{
  "model": "contrastive audio-text model",
  "dataset": "read English sentences (LibriTTS-R)",
  "train_examples": 15625,
  "noise_aug": 0.002,
  "time_shift_ms": 50,
  "n_mels": 64,
  "hop_length": 160,
  "input": "log_mel",
  "spec_augment": true,
  "win_length": 512,
  "tokenizer": "word",
  "vocab_size": 8027,
  "loss": "sigmoid",
  "embed_dim": 384,
  "encoder_arch": "tdnn",
  "encoder_norm": "batchnorm",
  "encoder_activation": "relu",
  "encoder_depths": [12],
  "encoder_kernel_size": 5,
  "encoder_stem": "single",
  "encoder_widths": [256],
  "text_encoder_causal": true,
  "text_encoder_width": 320,
  "text_encoder_layers": 8,
  "text_encoder_norm": "layernorm",
  "text_encoder_norm_position": "post",
  "text_encoder_activation": "gelu_tanh",
  "text_encoder_mlp_ratio": 3,
  "text_encoder_head_dim": 64,
  "text_encoder_fused_qkv": false,
  "text_encoder_bias": "all",
  "text_encoder_qk_norm": true,
  "text_encoder_parallel_block": false,
  "text_encoder_inner_norm": true,
  "text_encoder_positions": "rope",
  "init": "trunc_normal_002",
  "residual_init": "none",
  "optimizer": "adamw",
  "lr": 0.0014,
  "beta1": 0.9,
  "beta2": 0.95,
  "eps": 1e-08,
  "steps": 8600,
  "batch_size": 256,
  "epochs": 140.9,
  "lr_schedule": "step",
  "warmup_steps": 1720,
  "weight_decay": 0.2
}
Rows from block 7 of the audio encoder of a small contrastive audio-text model, named by matrix and row number. Each number is 128 + 32 x the weight over its row's rms, rounded and kept within 0 to 255. All counts start at 0.
After each channel's rows are labels from the 100 clips, of 14848, where the channel reaches its highest value: "top examples" is what is common among them. Only what is clearly more common there than usual is listed. The data: read English sentences (LibriTTS-R).
# conv: pointwise conv (encoder.blocks.7.conv.weight, 256x256x1), inputs 0-255

conv.168 [141 100 122 139 112 138 132 138 151 144 119 126 116 129 127  90 130 160 121 108 130 100 146 106 124 137 144 100 147 138  59 108  98 135 168 142 103  50 133 105 103 154 121 109 132 153  87 123  96  83 101 142 150  51 139 121 125 109 106 109  98 122 143 206 105  59  74  89 164 135 196 135 143 130 136 140 132 155 104 173  87 138 155 159  84  97 122  98 188 228 144  49  84 136 109  93 118 124  81 157 165 157  96 103  81 131 101 104 134 107 147 138 136 120  87 129 164 157 134 132 129 104  75 105 150 126 150  88  43  77 166 111 109 155 158  93 160 117 117 130 145 187 255 140  62 149 140 148 155 163  99 142 131 156  95 132 126 163 132 116 124  52 126  92 122 140 119 145 148  85 140 125 131 135 121 117 160 114 157 153 115 139 159 133 142  76 115 133 173 140 108  97  96  96 115  81 146 211 129 149  76 170 158 146 168  82  36  94 131 108 112 121 100 136 127 129 127  67 192  83 119  96 136 153 119 159  50 114 114 143 146 137 191 107 152 133 153 114 124 158 123 165 144 123 143 135 106 148  60 144 136 124 159 149 136  97]
top examples: the word "he"

conv.42 [134 103 150 124 120 101 194 147 178 149 114 138 134  53 142 140 138 118 143 180  99 130 141 163 127 157 146 135 142 146 112  80  92 137 128 131  53 127 158 143 100 146  57 139 147 116 125 130 148 100  72 101 176 127 124 103 114 132 113 111 166 147 108 153 133 130  91  52 193 112 132 110 110 139 168 169 134 130 104 165 138  82 136 138 116 142 118 131 135 181 168  95 102  93 132 102 150 117 122 113 106 146  44  88 130 154  73 106 124 144  89 144  95  61 132 120  88 133 133 123 168 110 123 122 135 141 137 104 108  67 176 135  77 107 116  45 108 201 142 123 140 157 204 163 135 222  82  78 115 165 120 129 169 163 121 116 149 138  91 108 156 116 157 146 144  99  95 154 162 100  85 112 127  47 135 149 114 162 146 147  88 144 176 202 154  70  32  98 168 101 114 160 131 159 131  80 110 162  90 147 109  79 115 105 146  96 143  56 114 109  93 141  97 156 140 130  93 100 173 165 104 122 158 148 148 113 126 136 150 154 145 124 184 155 111 113 202 129  99  92 123 131 105  57 118 141  61 128  92 107 124 113 142 143 161  80]
top examples: the word "you"; the word "he"

conv.214 [128 118  92 117 151 132 181 156 147  63 145 133 152  74  96  95  93 134 126 106  63  94  74 152 130  84  91 149 131 120 175  87 110 181 118 144  74 134 105  90 103 183 100 151 150 113 158 124 100  84 102  94 128 162 177 175 138 133  99 106 133 177 135 114 135 148 111  44 167 118  61 133 133 108 160 150 124  55 129 128 145  72  81  76  47 121 141 138 124 132 194 120  94  98  89 104  71 122 180 165 134 138 113  66 159 151  89 113 124 113 138 119 129 108 146  74  54 105 182  95 163 113 131 145 112 111 122 103 109 149 168 124 102 134 151 100 127 136 182 107  98 115 140  88 163 188 128 109  73  79 144 108 121 137  69 111 149 156 124 133 132 123 180 136  99 129  69 116 177 111 115 122  72  40 139 170 127 123 151 134 142 127 105 167 120 146  79  68 127 136 107 111 151 166 132  93 146 132 107 122 142  85 149  63 129 141 148  57 148 104 128 155 159 122  97 121  74 116 141 165  63 131 120 124  63  88 130 150 140 133 114 143 135 163 110 104 178  87 102  86 148 119 113  95  42 149 136  92 104 116 113 120  85 119  74 128]
top examples: the word "was"

conv.59 [ 87  95 107 149 111 141 144  93 149 152 146 140 155 119 105 136 172 136 138 123 174 117 157  73 115 127 160 173 170 105  51 101 142 156 112 127 121  96 139 145  96 151 134 129 115 155 164 103 141 133 136 145 153 122 112 103 150 134 123 133 154 111 167 130 130 140  60 148 126 139 130  99 160 190 123 137 168 124 148 168  86 175 140 120 119  98  94 152 119 173 156 151  87  60 185  86 137 186 121 104  96 173 129 133  91 161 107 118 131  68 126 110 101 132  62 131 115 142 100 101 142 140  50  27 181 116 147  83 132 168 123 132 122 126 131  77 191 101  57 149 142 142 172 115 163 110 174 158 129  82  59 135 149 161 173 139 142 136 109 123 140 110  87 150 153 126 139 117 100  44 132 112 109 102 120 119 158 162  68 100 120 127 131 103 130 135 126 135 167 141 139 119 108 142 118 154 140 164 104  98 134 117  78 165 119   8 102 141 122 129 148 142 121  73 118 169 128   4 161 150 173 148 139 107 165 121  78 137 116 147 162 114 128  68 172 163 135 163 133 112 155 160 147 138 173 125  27 177  47 135 137 129 129 114 118 107]
top examples: the word "she"

conv.178 [135  86 131  70  40 121 142 141 142 106 147  48 230 126 120 105 106 221  45 152  99 124 136 164 121 145 138  81 135 159  87 123 115  84  52 125  96 151 137 138 157  85 132  43  21 134 100 162 116 110 101 150 114 125 133 109  64 132 106 141 100 137 109 163  36 101 121 138 141 141 106  73 112 155 168 126 108 118  82 146 139 119 134 157 101 145  76 109 132 117  93  59  90 111 135 109  84 138 145 111  34 138 130 162 135 135  73 149 110  62 110 149  78 106 135 143 141  59 129 113  99 119 108 127 107 127 156 113  95  82 146 169  82  83 115 111 122 125 137 112 111 105 127  89  58 144 143 118 126 121 117 128 133 124  66  97 116 142 110 119 125 147 115  97 149  99 149 155 167 123 115 134 149  93 113 183 137 163 116 103 162 107 140 149 146 124  62  74 121 141  92 147 170 114  85  38 114 112  81  97 136 101  83 147 108 116 155 130  84  97 141 133 122 121 149 127 144 129 141 175 124 128 126  97 104 110 107 146 154  77 143 144 122 146 112  98 130  72 111 139 131  73 110 157 147 113 144 144 120  91 129 102 139 157  60 126]
top examples: the word "was"; the word "he"; the word "she"

conv.38 [148 133 128 183 132 103 131 144 149 107 130 255 130 172 159 115 148  67 255 140 142 113 141 110 135 137 129 141 113 144 133 125 126 125 108 122 133 134 128 118  95  96 136 255 142 140 137 160 117 130 142 136 145 142  98 142 114 138 140 150 128 125 134 111 147 156 122 148 136 152 127  73 145 132 137 134 146 105 137 118 107 127  39 138 102 126  76 142  26 145  89 153 137  56 119 123  96 106 141 149 129 139 137 142 135 130 136 129 144  99 100 121 137 131 135 150 166 144 133  71 147 125 140 142 136 130 143 134 121 149 136 138 139 117 143 139 128 153 150 161 115 114 132 143 122 120  74 145 135 123 120  87 141 125 153 183 121 108 128 143 216 138 154 156 151 151 126 118 139 137 121 138 119 142 138 137 131 134 122 130 106 146 149 119  66 133 146 140 116 123 138 144 142 129 134 126 131 112 161 147 138 131 134  86 116 108 128 134 147 144 154 139  60 101 113 145 124 129 150 158 174 144 113  76 147 145 117 118 133 251  10 138 108 128 130 104 148 113 148 138 153 145 118 166 134 146 138 125 143 137 116 149 152 126 119 101]
top examples: the word "she"

conv.22 [ 93 109 134 105 147 134 101 137  88 127 141 110 144 168 146 163  78 183 116  93 178 133 138 147 143 153  87 164 155  97 163 145 126 154  63 153 115 154 141 148 134 174 110 105  93 168 101 154 120 156 128 175 133  60 170  92 142 156 123 134 133 104  73 154 131  76 122 118  49 119 106  92  48 136 168  92 134 112 108  45 143 119 103 105 104 140 130  58  73 138  98  99 152 115 147 102 126 158 112 122  75 115 115 135 166 138 113 130  88 138 143 116  79  94 126  93 115 127 158 143 115 167 159 131 123  95 148 160 106 102 127 158 142  76 131 151 111 165 105 126 114  92  89 108 115 143 178 171  83 145 134 157 107 122 159  97 167 116 165 114 116 175 112 206 127  74 112 142 104 140 115 140  72 138 129 164 158 161 113 103 163 131 152 135 149 131 146 129 182 161 121 147 123 116  95 141  67 137  56  47 109  78 114 133 165 160 103  90  81  17 141 176 183 110 133 150 175 179 194 120 106  94 151 102 134 128 139  62  47 101 114 137  89  84 135  86  96 154 121 168 101 102 122 128  71  62 161 107 136  84 123 116  85 112 115 126]
top examples: the word "the"

conv.112 [120 104 134 148 111 134  86 118 135  89 131 110 101 119 121  99  97 190 114 126  94 135  87  85 141  49 127  73 138 155 128 114 138 135 101 125 117  96 163  87 141 126  93 145  60 134 103 135 108 119 105 121 141 105  77 145  83 162 163 129  95  68 109 117 142 129 121 116 149  85  92 123 115 106 178 115 101 102 119 124 142 135 116  87 107 149 125  60 136 126  93  57 160 116  93  85 122  38 112 110 103 114  89  95 125 127 140 113 118  83 147 133 117  41  98 116 118 112 124 146 134 130 137  76 128 126 167 157  71 106 124 105  85  91 130 146 128 165 152 108 106 153 140 142  58 129 138  95 113 121 100 154 131  83  81  85 111  70 140 127 106 129 136 195 157  83 125 159  97 118  90 128 106 131  84 163 140  23  81 114 126 131 170 120 155 127 138  96 165 170  77 168  91 120 144 119 109 117 107 127  80  50  97 111 155 129 139 118 135  63 103 122 183 112 141 122  59 123 188  44  88  77  73 125 114 156 106 129 113 117 111 132 135 117  96  89 134 101 134  81 123 164 178 165  73 127 167 106 167 108  14 144 134 149  92  67]
top examples: the word "the"

conv.64 [139 131 137  16 128 157 104 163 146 122 116  72 103 160 102 162 122 103  47  84  98 150 131 141 149 139  95 158 141  83 119 157 134 104 128 119  94 140 143 148  98 158 128  62 133 179 124 153 120 125 127 102 146 173 143  91 135 160  80 149  80 116 198 152 160 176  87  98  90 150 124 119 141 127 150 150 104  93 115 134 159  64 107  88  81 143 120 131 160 113 124  93 134  56 167  89 110 170 114 112 158 157 182 114 161 111 153  85 114 140 155 130 133 104 147  99 104 152 145  49  99 121 105 156 119 126 139 159 100 150 118 146 147 105 103 166 165 114 116 129 112  73 114 144 163 105 182 129  68 134 160 138  89 152 171 152 102 125 161 141  74 166 127 159 138 108 142 110  73 124 137 152 147 167 146  90 120 147 136 112 112  93 112 134 122 159 141 150 150 161 165 120 136 143 105 116  59  96  93 172 163 122 137 144 133 113 116  80 123  63 162 149 146 114  87 122 141 151 168 108 105 107 139 137  88 124  98  94  14  60 131  71 127  72 148 162 119 161 125 136 134 100  88  34  90 144 130 137 120 111 174  27  61  76 154 150]
top examples: the word "the"

conv.175 [141  88  91 147  94 158 144 147 182 140  98 118 103 148 155  92 110  95 123 100  90  68 151 114 137 143  85 128 171 131  80 115 106  93 144 116  69 106  65  79 125 125 113 138 147 117  89 126  87  73 113  96  98  47 140 149  88  83  76 122  97  78 146 160 139 121  72 102 153 102 148 110  82 132 100 140 162 176  75 139 113 132 134  90  69  85 114 111 150 175 155  85  63  68 169  81 103 171 112 158 151 126 138  72  82 121 140 128 116 121 170  79 147 112 144 108  88 111 116 147 144 119  89  90 134  97  90 104  58 175 106 144 114 125 158  59 119  80  88  89 113 143 205 106 112 113 126 118 126  98 115 118 138 147  86 143 141 155 139 111 130  83  84  79 141 140 113 108 110  40 131 120 102 172 121 142 121 144  89 120 101 153 107 100  97 130  76 143 163 130 116  81 151 126  92 102 132 158 116 121 115 140 144 128 105  63 107  53  77  76 137 126 105  82  91  96 141  91 157 113 133  97 145 138 108 104  89 120  44 152 174 116 157  84 151 134 155  94 121 138 102 121 177 151  66 174 100 137  71  67 110 122 137  76 147 109]
top examples: the word "you"

conv.105 [163 112 127 117  90 149 106 179 125 103  87 151 127 159 161 150 139 144 131  37 155 131 158 179 111 135  81 116 133  95 139 147 124 139  55 125 113 125 183 139  14 142 175 126 173  96 114 120 133 124 121 160 119  89 143 138 101 129  99 107 101 113 143 118 103 151 105 100  92 125 108 156  72 110 164  89 164 103 114  42 133 138 117 123  73 143 139 121  92 159  68 139 127 121 149 115 139 153 163 112 146  89 138  86 170 153 129  58 130 153 124 118 182  86 166 162  92 147 145  86  95 142 152 149 150 107 136 129  96 141 154 143 160 168 112 106 109 150 151 137  98 110 117  37 157 163 150 159  94 116 133 169 128  83 159 113 149 136 134  31 142 139  94 158 137 115 120 156 176  81 103 160  98 150 116 121 146 172 120  31 133 138 147  90  93  95 135  91 145 108 127 119 113 113 127 155 115 128  83  99 120 121 142 120 146 148 121  75  89  74  85 101 170 108 142 151 126  89 186 164 128 114 141  80 135  92 130  80 108 119 144 145  98 101  82  69 139 145 117 168 159 112  98  37  27 168 150 151  99  54 163 157 139 124 127 166]
top examples: the word "she"; the word "was"

conv.154 [ 71 169 171 119 174  72 121  97 123  98 130 132 129  59 145 141 105 148 137 107 153 140 133 155 113 116 106 168  60 142 138  96 133 137  68 172 142 135 150 105 153 168 120 136  99 130 138 140 119 169 145 141 138 151 104 151 141 116 137  75 158  67 157 162 140  97 108 150 150 176 103  72 177 131 161 144  85  81 138 150 131 130  56 140  23 126  93 157 123 151 127 136 100  39  86 114  50 111 106  75 107 155 176 110  72 143  70 137  83 104 122 104 113 128 114  91 149 171  48 147 119 119  57 150 108 117 179  76 119 135 132 107 170 129 106 175 112 113 148 182 118 150 150 126  62 110 117 148  92 104 102  79  88 148 172 126 131  90 159  78 118 149 146 109 138  64  90 142 137  96 133 150 139  91  87 139 172 160 115 159  81 154 195 130  38 175  70  76 142  91 136  71 150 155 129 122 136 146 100 147 143  86 112 100 134  60 117 156 138 140 122 131 155  96 119 164 105 117 117 117 102 156 116  96  88 125 128 130 126 132  94  82 137 127 157 127 150 145  85 139 182  93 104 142  97 131  89 157 134 135 169  93  92 132 108  96]
top examples: the word "she"; voice: female; the word "was"

conv.101 [122 134 125 148 164 117 132  98 198 108 144 127 139  51 104 109 147 142 130 128 131 127 171  92 102 107  78 140 106  98 117 159 139 171 106 131 130   8 157 152  91 152 134 125 101 102 131 156 109 136 156 161 137  90  92 110 103 144 177  89 117  86 133 127  96 117 120 177 154 163 125 101 145 117 135 133 119 166 153 118  62 181 101 121  68 135  95 128 111 192 112 146  10  60 128 145 104 157  97  64 132 136 119 153 154 172 166 140 163 138 128 116 106 131  43 138  92 142  82 120 136 125 163  38 147 111 163  84 126 122 135 106 143 121 140  82 137  97 103 143 103 163 166 132  46 128 126 161  87 129 150 131 195 115 116 117 155 117  75  99 144  77  94 103 157 151 124 113 110  30 144 168  52 145  75 119 132 162 132 113 153 171 175 100 120 111 116 109 156 146 137 131 129 115 163 164 120 140  99 117 154 123 139 106 162 141 115 133 111 102  61 127 108 108 123 144 148  26 131  96 124 151 137  97 116 140 122  68  53 129 138 150 149 104 167 106 140 110 146 150 123 177 121 106 104 117 102 118  53 138 145 143 162  84 108 106]
top examples: the word "he"

conv.164 [162 106 152 133  61 146 132 144 143 148 142 102 193 124 113 148  84 203 105  91 132 157 113 189 161 131 135 113 183 166 104 121 117 151  51 164  67 143 175 143 121 101 106  83  78  93 103 120 135 103  96 178 163 122  66 141  92 183  98 139 134 150  98 157  56 131  83 142 163 131  94 102  99 153 179  84 144 136  50 111  90 110 138 133  51 167  97 125 163 144  82 125 135  77 141 114 125 161 147  87  81 105 136 119 203 171 114 154 123 131  67 135 114 117 160  87 122 110 196 118 118 131 151 155 116 143 183 136 133 141 169 153 135  87  95 135 126 174 145 126 148 145 127 179 132 218  74 147  90 145 163 105 110  93 151 125 167 132  85  86 139 141 128 127 197 119  79 125 200 118 108 150 125 114 157 151 160 179 129 125 154 147 179 153 146 132 105  57 167 146  86 146 130 116 156  90 154 146 111  81 109  86  75 149 127 128 159  90 135  60 134  75  94 142 151 143 153 125 166 173 119 144 124 105 128 168 120 165 167 101 163 153 135 165 117 104 170  95 112 134 113 124  59 140 105  74 110 142 108 107 131 125 138 139 152 120]
top examples: the word "was"; the word "he"

conv.227 [ 78 113 105  86 124 163 107 134 123 119  98  85 106 136 139 111 112 122 103 101 121 119 162 130 138 123  71 127 131 100  46 133 129 132 120 122 104  68  56 118 138 132 105  79  84 136 103 115 116 121 110 151 125  82  99 152  93 144  41 156  67  97 123 153 114 107  93 127 149 124 121 103 104 129  98 116 155 148  58 124  81  96 104  99  22 142 112 109 173 161 138 142 108  46 123 108 125 158 103 156 101 114 142 108 156 133 119 132  96 160 154  93  98 128 119  34 129 128 115 152 142 131 139 122 157 117 133 148  79 160  91 121 119 110 145 103 128 116  72 104 115 152 175  61  80 145 127 150 119  94 170 131 100 113 128 121 168 163 155 104  67 112 126 136 116 139 118 138 103  74 138 160  21 137 129 102 151 149 123 146 150 174 130  80  64 124  59 122 175  77 101 144 128 134  90  30  73 156  76 112 108 111 149  96 132 141  96  69  95  81 160 127  85  84 101 127 143 129 174 110 141  93 167 115  58  89 135  89  96 118 131 152 126  84 153  98 144  79 114 147 117  83 123 152  59 128  99 163  99 107  95 106  86  82 120 144]
top examples: the word "he"; the word "if"

conv.63 [141 145 182 140 168 126 153  97 153 151 156 126 100 101  53 137  35 115 123 146 123 137 125 174 138 165 110 154 110 146 156 114 113 112 150 157 124 126 143 112 120 146 110 115 149 184  53 177  93 160 119 142 107  62 103 134  99 117 144  81 176  63 113 162 118  22 149 130 200 120 132 128 138 145 105 162 110 150 173 189 122 147 119 131 136 135 187  70 140 171  92 113  89 146 101 143 147 152 108  90 151 162  71  97 115 113 125 103 121 115 130 152 123 100 103 116  88 133 103 140 117  88 188 104 125 137 181 106 156 125 142 101 137 133 117  74  92 162 107 142 150 208 183 169 128 189 140  74 154 122 118 141 166 169  66 154 158 163 128 137 126 103 178  40 139  94 129 113 133  81 127 142  97  92 125 106 165  92 145 147 165 161 180 169 142  67 131 117 164 105 112 131  68 129 150 146 128 193 101 165 155  97 155 139 186 127 152 143  98 153 109 139 140 145  98 161 137  96 160  40 142 127 149 156 102 105 168  98 133 126 142 175 223  95 139 120 156 164  61 145 121 119 154 136  89 117 124 132 117 111 129 137 143 149  93  94]
top examples: the word "he"

conv.201 [ 62  75  46  88 103 117 127 140  97  72 135  11 138 162 159  28 135 157   0 143 103  48 156 134 152 105 110 114 120 144 135 117  87  78 138 151  76 189 123  70 171 113  97  67  15 135 141 112 122 108  91 127 149 124 114 117 108  97 145 146 157 115 131 148  87 126 117  86 126 166 159 114 178  91 141 139 151 147  61 175 163 123 127 149  53  74  97 180 167 125 110  93  75 129 143 146 144 103 123 168  95 145 135 112 123 158 105 141  86  73 135 119  61 105 141 146 114 135 171 146 111  85 105 121 125  89 124 167 117 111 158 145 112  61 123  84 113 154 139 139 141  82 124 128  77 151 142 117 139 141  89 114 122 113 149 114 156 155 136  94  72 118 149 123 149 141  76 148 150 137 129 112  81 165 136 133 149 144 135 135 119  97 125 155 102 135 139 141 117 127  98 117 138 136 105  96 131  99 161 152  88 127 104 170 126 121 111 100 167 139 168 136 116 108 150  76 155 150 173 156  94 121 131 139 125 125 142 133 143  77 148 124 153 129 110 112 124  55 135 167 153  82  95 137 117 129 123 160  77 110 109  74  96 142 109 129]
top examples: the word "was"

conv.15 [124 136 109 141 141 150  90  77 130 148  95 131  64 127 124  82 116 122 124 160 124 115  96 129 157  97 123  97 138 157 152 117 114  73 134 138 130 105 148 136  99 109  32 139  74  73 100  99  93 119 105 127 114 112  47 142 115 101 152 156  85 147 114 110 129 143 104 154 140 114 118  93 132  93 127  91  78 131 126  67 127  95 103 126 134  65 129 102  97 127  95 114 131 122  71 119 167 111  73 127  97 105 123  70 126 114 123  76 122 126  72 143 136  40 117  89 206 131 113 127 126  66  89  89 145 141 129 158 104  86 114 129  78  75 160 129 132 149 165 141 134 176 134 163  86 109  73  27 154 187 114 142 160 123  96 124 162  43 101 109 122 147 131 139 133 106 161 145 136 149   0  88 165  82 173 109 120 101  88 107 109 148 164 130 193 131 121  89 133 111 111 162  44 121 171 111  99 119  94 156 136  69 113  93 136 114 124 131 151  79 138  88 142 123 114 130 117 146 117 127 147  96 141 129 102 180 141  97 141  97  82 100 114 156  88 155 111 113 154  98 151 165 142 150 144  90 126 100 136 119  91 133 188 145  64  72]
top examples: the word "the"

conv.224 [139  49 116 142 120 142  87 102 144 136 107 137 130 133 135 115 131 119 141 114 136  85 186 118 166 164 127 107 162 179  35 150 115 130 137 115 117  97  71  61 141  98 150 125 142 104 127 108 107 126  97 152 126  89 136 108 139 107  65 118  74  91 130 157  89  92  96 149 134 147 176 134 158 102 156  99 159 133  73 141  47 100 108 152  65 121 125 116 103 178  95  72 109 131 143 123 119 146  72 110 121 107 165  91  94 117 110 171  86 106 123  86 144 102 169 119 145 120 173 144  86 143  89 103 177  74 169 106  52 125 145 160 101 125 123  96 111  96  77 104 169 119 193 157 134 150 114 145 120 164  88 136 114 111 115 147 175 151 115  85 133 121  93  75 153 155 145 141 155  61 155 129  48 109 159 118 161 207 113 131 146 169 141 113  87 134  93 105 142  81  95 119 130 134  73  98  98 180 132 113 110 167 115 143 133  83  68  66 168 109 120  80  74 162 153 118 167  66 142 142 144  67 170 104  80 141  87 158 116 149 127 157 177  45 116 117 146  98  79 171 129 109 123 136 101 135  81 126  98 130 124 136 114 128 193 131]
top examples: the word "you"

conv.7 [163 129 157 124 170 103 110 148 132 135 171 134  91  72  94 140  52  61 125  96 142 140 156 128 105 143 124 138  58 150 142  92 140 153 116 149 134  64 128 145  57 169 145 126 150 117  71 145 103 148 149 135  87  45 130 146 124  96 103 118 113 111 142 155 120  22  59 132 151 144 120 128 108 146 149 142  87 117 116 133 120 150 115 156  89 105 119  76 126 154 107 104 121 109  94  30 115 129 123  53 146 126 147  52  63 112  99  84 142 127 143 131 141  83 130 126 112 131 105 113 104 127  67  64 139 139 165  61 111 144 128 123 149 136 123 127 134 138 111 142 136 167 166  82 132 133 125 137 118 144 111 163 126 136 121 149 161 128 157  16 118 130 147 102 108  72 128 155 107  66 153 140 125 116  94  80 156 141 148 127  81 146 139 121  77 131 101  89 166 104 109  83 102 130 115 152 124 159  94 121 157 117 146 127 182  62  88 114  72 129  99 113 176 111 110 150 120  71 169  64 162 112 139  99 121  83 128  74  59 134 117 126 158  40 153  86 153 173  89 143 127  83 112  78  83 132 141 146 103 128 153 127 120 157  91 138]
top examples: the word "he"; the word "his"

conv.90 [ 77  90 101  74 169 128  81 127 116 127 163  25 114 148 152 135 130 166  10 128 154 129 107  93 166 108  42 163 114  96 110 160 101 133  68 130 101 138 129  90 129 149  74 119   0 121 164 155 119 109 117 124 171 120 140 119 126 166 171 121 129  86 118  98  94 123  84  81  36 147  89  94  87  77 136 126 145 110 141 110 136 133 104  88 124 152 146 116  97 132 121 126 116 129 141 137 138  82 131 157  20 133 149 151 142 137 118 135 103  68 116 113  65 117 130 131 130 134 126 148 113 154 117 131 101  87  89 125 138 138 103  85 111  91 139 105 120 156 107 135 129  72 110  87 111 153 146 135  93 106 112  97 112  94 160 109 121 102 124 100  85 111 117 185 149 105 119 147 101 107 145 123  85 140 140 195 170 115 101 110 120 131 130 118  90 145 141 121 157 151 130 107 125 164 101  94  70 126 118 113 162  84  95 111 104 155 114 123 111 105 150 127 173  73 150 126 128 124 160 123  40 125  68 101 133 123 140 127 120  22  85 125 113  62 124 124 108 104 135  92 128 116 128 148 100 106 171 136 152 113  81 134  97  83 135 111]
top examples: the word "she"; the word "said"

conv.209 [119 135 107 130 164 112 128  99 111 121  50 140 129 127 119 115 106 114 156 145 100  85  98 106 149 137 125 122 154 173 141  34 125  81 145 102 126  75 154 129 175 151 140 126 131 128  67  16 119 127 163  99 113 152  61 166 109  64 174 147 165 144  88 100 138  58  95 170 133 106 122 119 111 101 119  81 104 110  75 103 124 163 135 147  74  78  95 133 121 122 134  99 109  57 100  92 122 119 154 139 134 116 130  76 101 129  49 104 131 143 142 129 123  80 154 135 155 111  97 141 140  68  65 154  79 131 119 127  84 124 156 116 131 126  83  57  93 131 150 152 120 179 125 169 123 103  77  74 170 136 123 136 146 115 117 132 110  29 127 120 153  66 171 134 139 141 115 159 102 111  79 102 116  81 127 102  92 139 117 130 121 126 148 147 172 129  98 143 173  89 125 139 116 118 118 133 154  68 166 148 120  71  69 106 106  71 137 129 164 105 142  89 114 136  98 110 138 124 112 109 165  90 128 120 132 168 120 165 129 129 121  75 126 146 110 188 120  95 111  78 145 158 187 166 152 110  49 121 133 129  96  94 205 164 114  53]
top examples: the word "the"

conv.131 [110  89 110 145  88  73 133  61 133 134  73 133  93 128 135 138 123 120 144 117 170 158 193 132 128 109 144 104  98 166  68  59 112 135  98 125  84  90 169 156 138 127  70 142 105 169 111 173 158 101 151 162 154  72  62 123 130 139 127 116 137 114 125 105  67 158  74 100 129  75 157 119 106 121 131 137 119 163  69 133  84 155 164 131 107 145 100  64 111 163 102 136 110  99 122  82 131  98  93  55  74 143 101 130 118 144  83 118 147 120 160 166 130  20  75 135 116 118 107 137  94 130 124  62 107 159 179 123 129 131 108  82 136 125 105  47 145 148  71 101 142 167 151 174 124 149 130 124 134 130  88  77 129  94 149  63 120  92 124 126 156  84  71 169 160  62  78 121 148  97 105 138 136  66 117 118 113 114 112 140 113 142 169 144 206 100  86  51 144 111 128 161  84 121  98 100 113 143 108  83 114  86  99 172 145  95 134 147 120 101  73 156 141 126 117 163  60  58 149  89 144 112 128 115 141 159 112 138 129 140 173 121 140 114  93 128 154 140 144 143 109 159 141 149 172 125  72 128 127 136 140 134 188 128 152  65]
top examples: the word "he"; the word "was"; text has "you"; the word "she"

conv.11 [132 108 154 151 108 127 178 130 214 149 119 146 139 119 141 150 145 103 149 142  69 127 146 103 160 173 117 145 140 164  87  78 106 138 181 112  73  71 160 106 116 117  98 141 155 123 140 138 158  82 112  80 160  39 118 103 140 161 125 121 141 125 134 156 108 163  69  93 141 114 164 116 114 154 128 169 133 152 122 192 101 111 159 147  99 137 111  83 141 203 170  94  98 108 157  50 109 135 121 171 137 146 108  50 104 136 110 118 136 132 120 158 127  87  59 120 123 119 157 125 134  84 115  80 143 126 117 111 100 101 167 105  83 110 178  46 114 145 136 112 153 144 255 129 112 180 120  89 141 157 112 135 170 167  85 111 132 130  87 105 163 101 119 107 117 106 122 147 144  73 126  99  85  97 154 113 130 146 129 144 110 164 137 165 147  79  51 116 164 103 136 145 128 159 136  74 131 161 125 156 119 129 140 125 127  59  94  83 129  92 118 146 102 154 118 124 138  36 149 144 133 106 157 170 102 154 113 151  88 156 133 125 193 130 136 163 155 134 121 129 121 122 120  65 154 182  48 117  82 109 142 123 127 121 156  50]
top examples: the word "you"; the word "have"

conv.222 [ 72 131 137 111 112  91 114 136 144  60 141 139 163 162 139 140 125 195 139 149 176 148 126 101 139 169 101 146 183  85 132  77 124 124  86 135 116 145 131  99 159  99 130 142  59 139 118 147 111 133  84 155 127 116  79 118 125 139  93 160 135 153  13 150 167 125 155 122  99 140  75  77  67 164 118 111 114 133 152  42 159 128  94 117 130 139  51 188 131 121 121 151 115  68 153  39 112 154 112  91  33  65  76  80 135 156  85 147 112 119 103 108  69 140 144  83 137 159 137 136 162 132  89 145  83  54 128 118  61 141 155 180 131 119  93 124  38 107 151 163 119 109 108 138 120 126 136 141 153  94 144  79 123 126 169 149 104 114 119 108 127 140 119 154 146 124 144 149 126 145 118 135  90 137 117 121 136 177  78 113 139 164 148  65 143 119 144 164 180 127 135 140 131  93 118 106 144 136 137  93 121  86  87 146 115 113  87  81 136 131 156 111  91 101 111 176 134 169 167 160 162 128 127  40 139 137  56 152 114 128 159 137  37 138 125 135 147  87 122 125 117 110 108 172 121 142 123 127  88 100  59 138 132 124 130 129]
top examples: the word "the"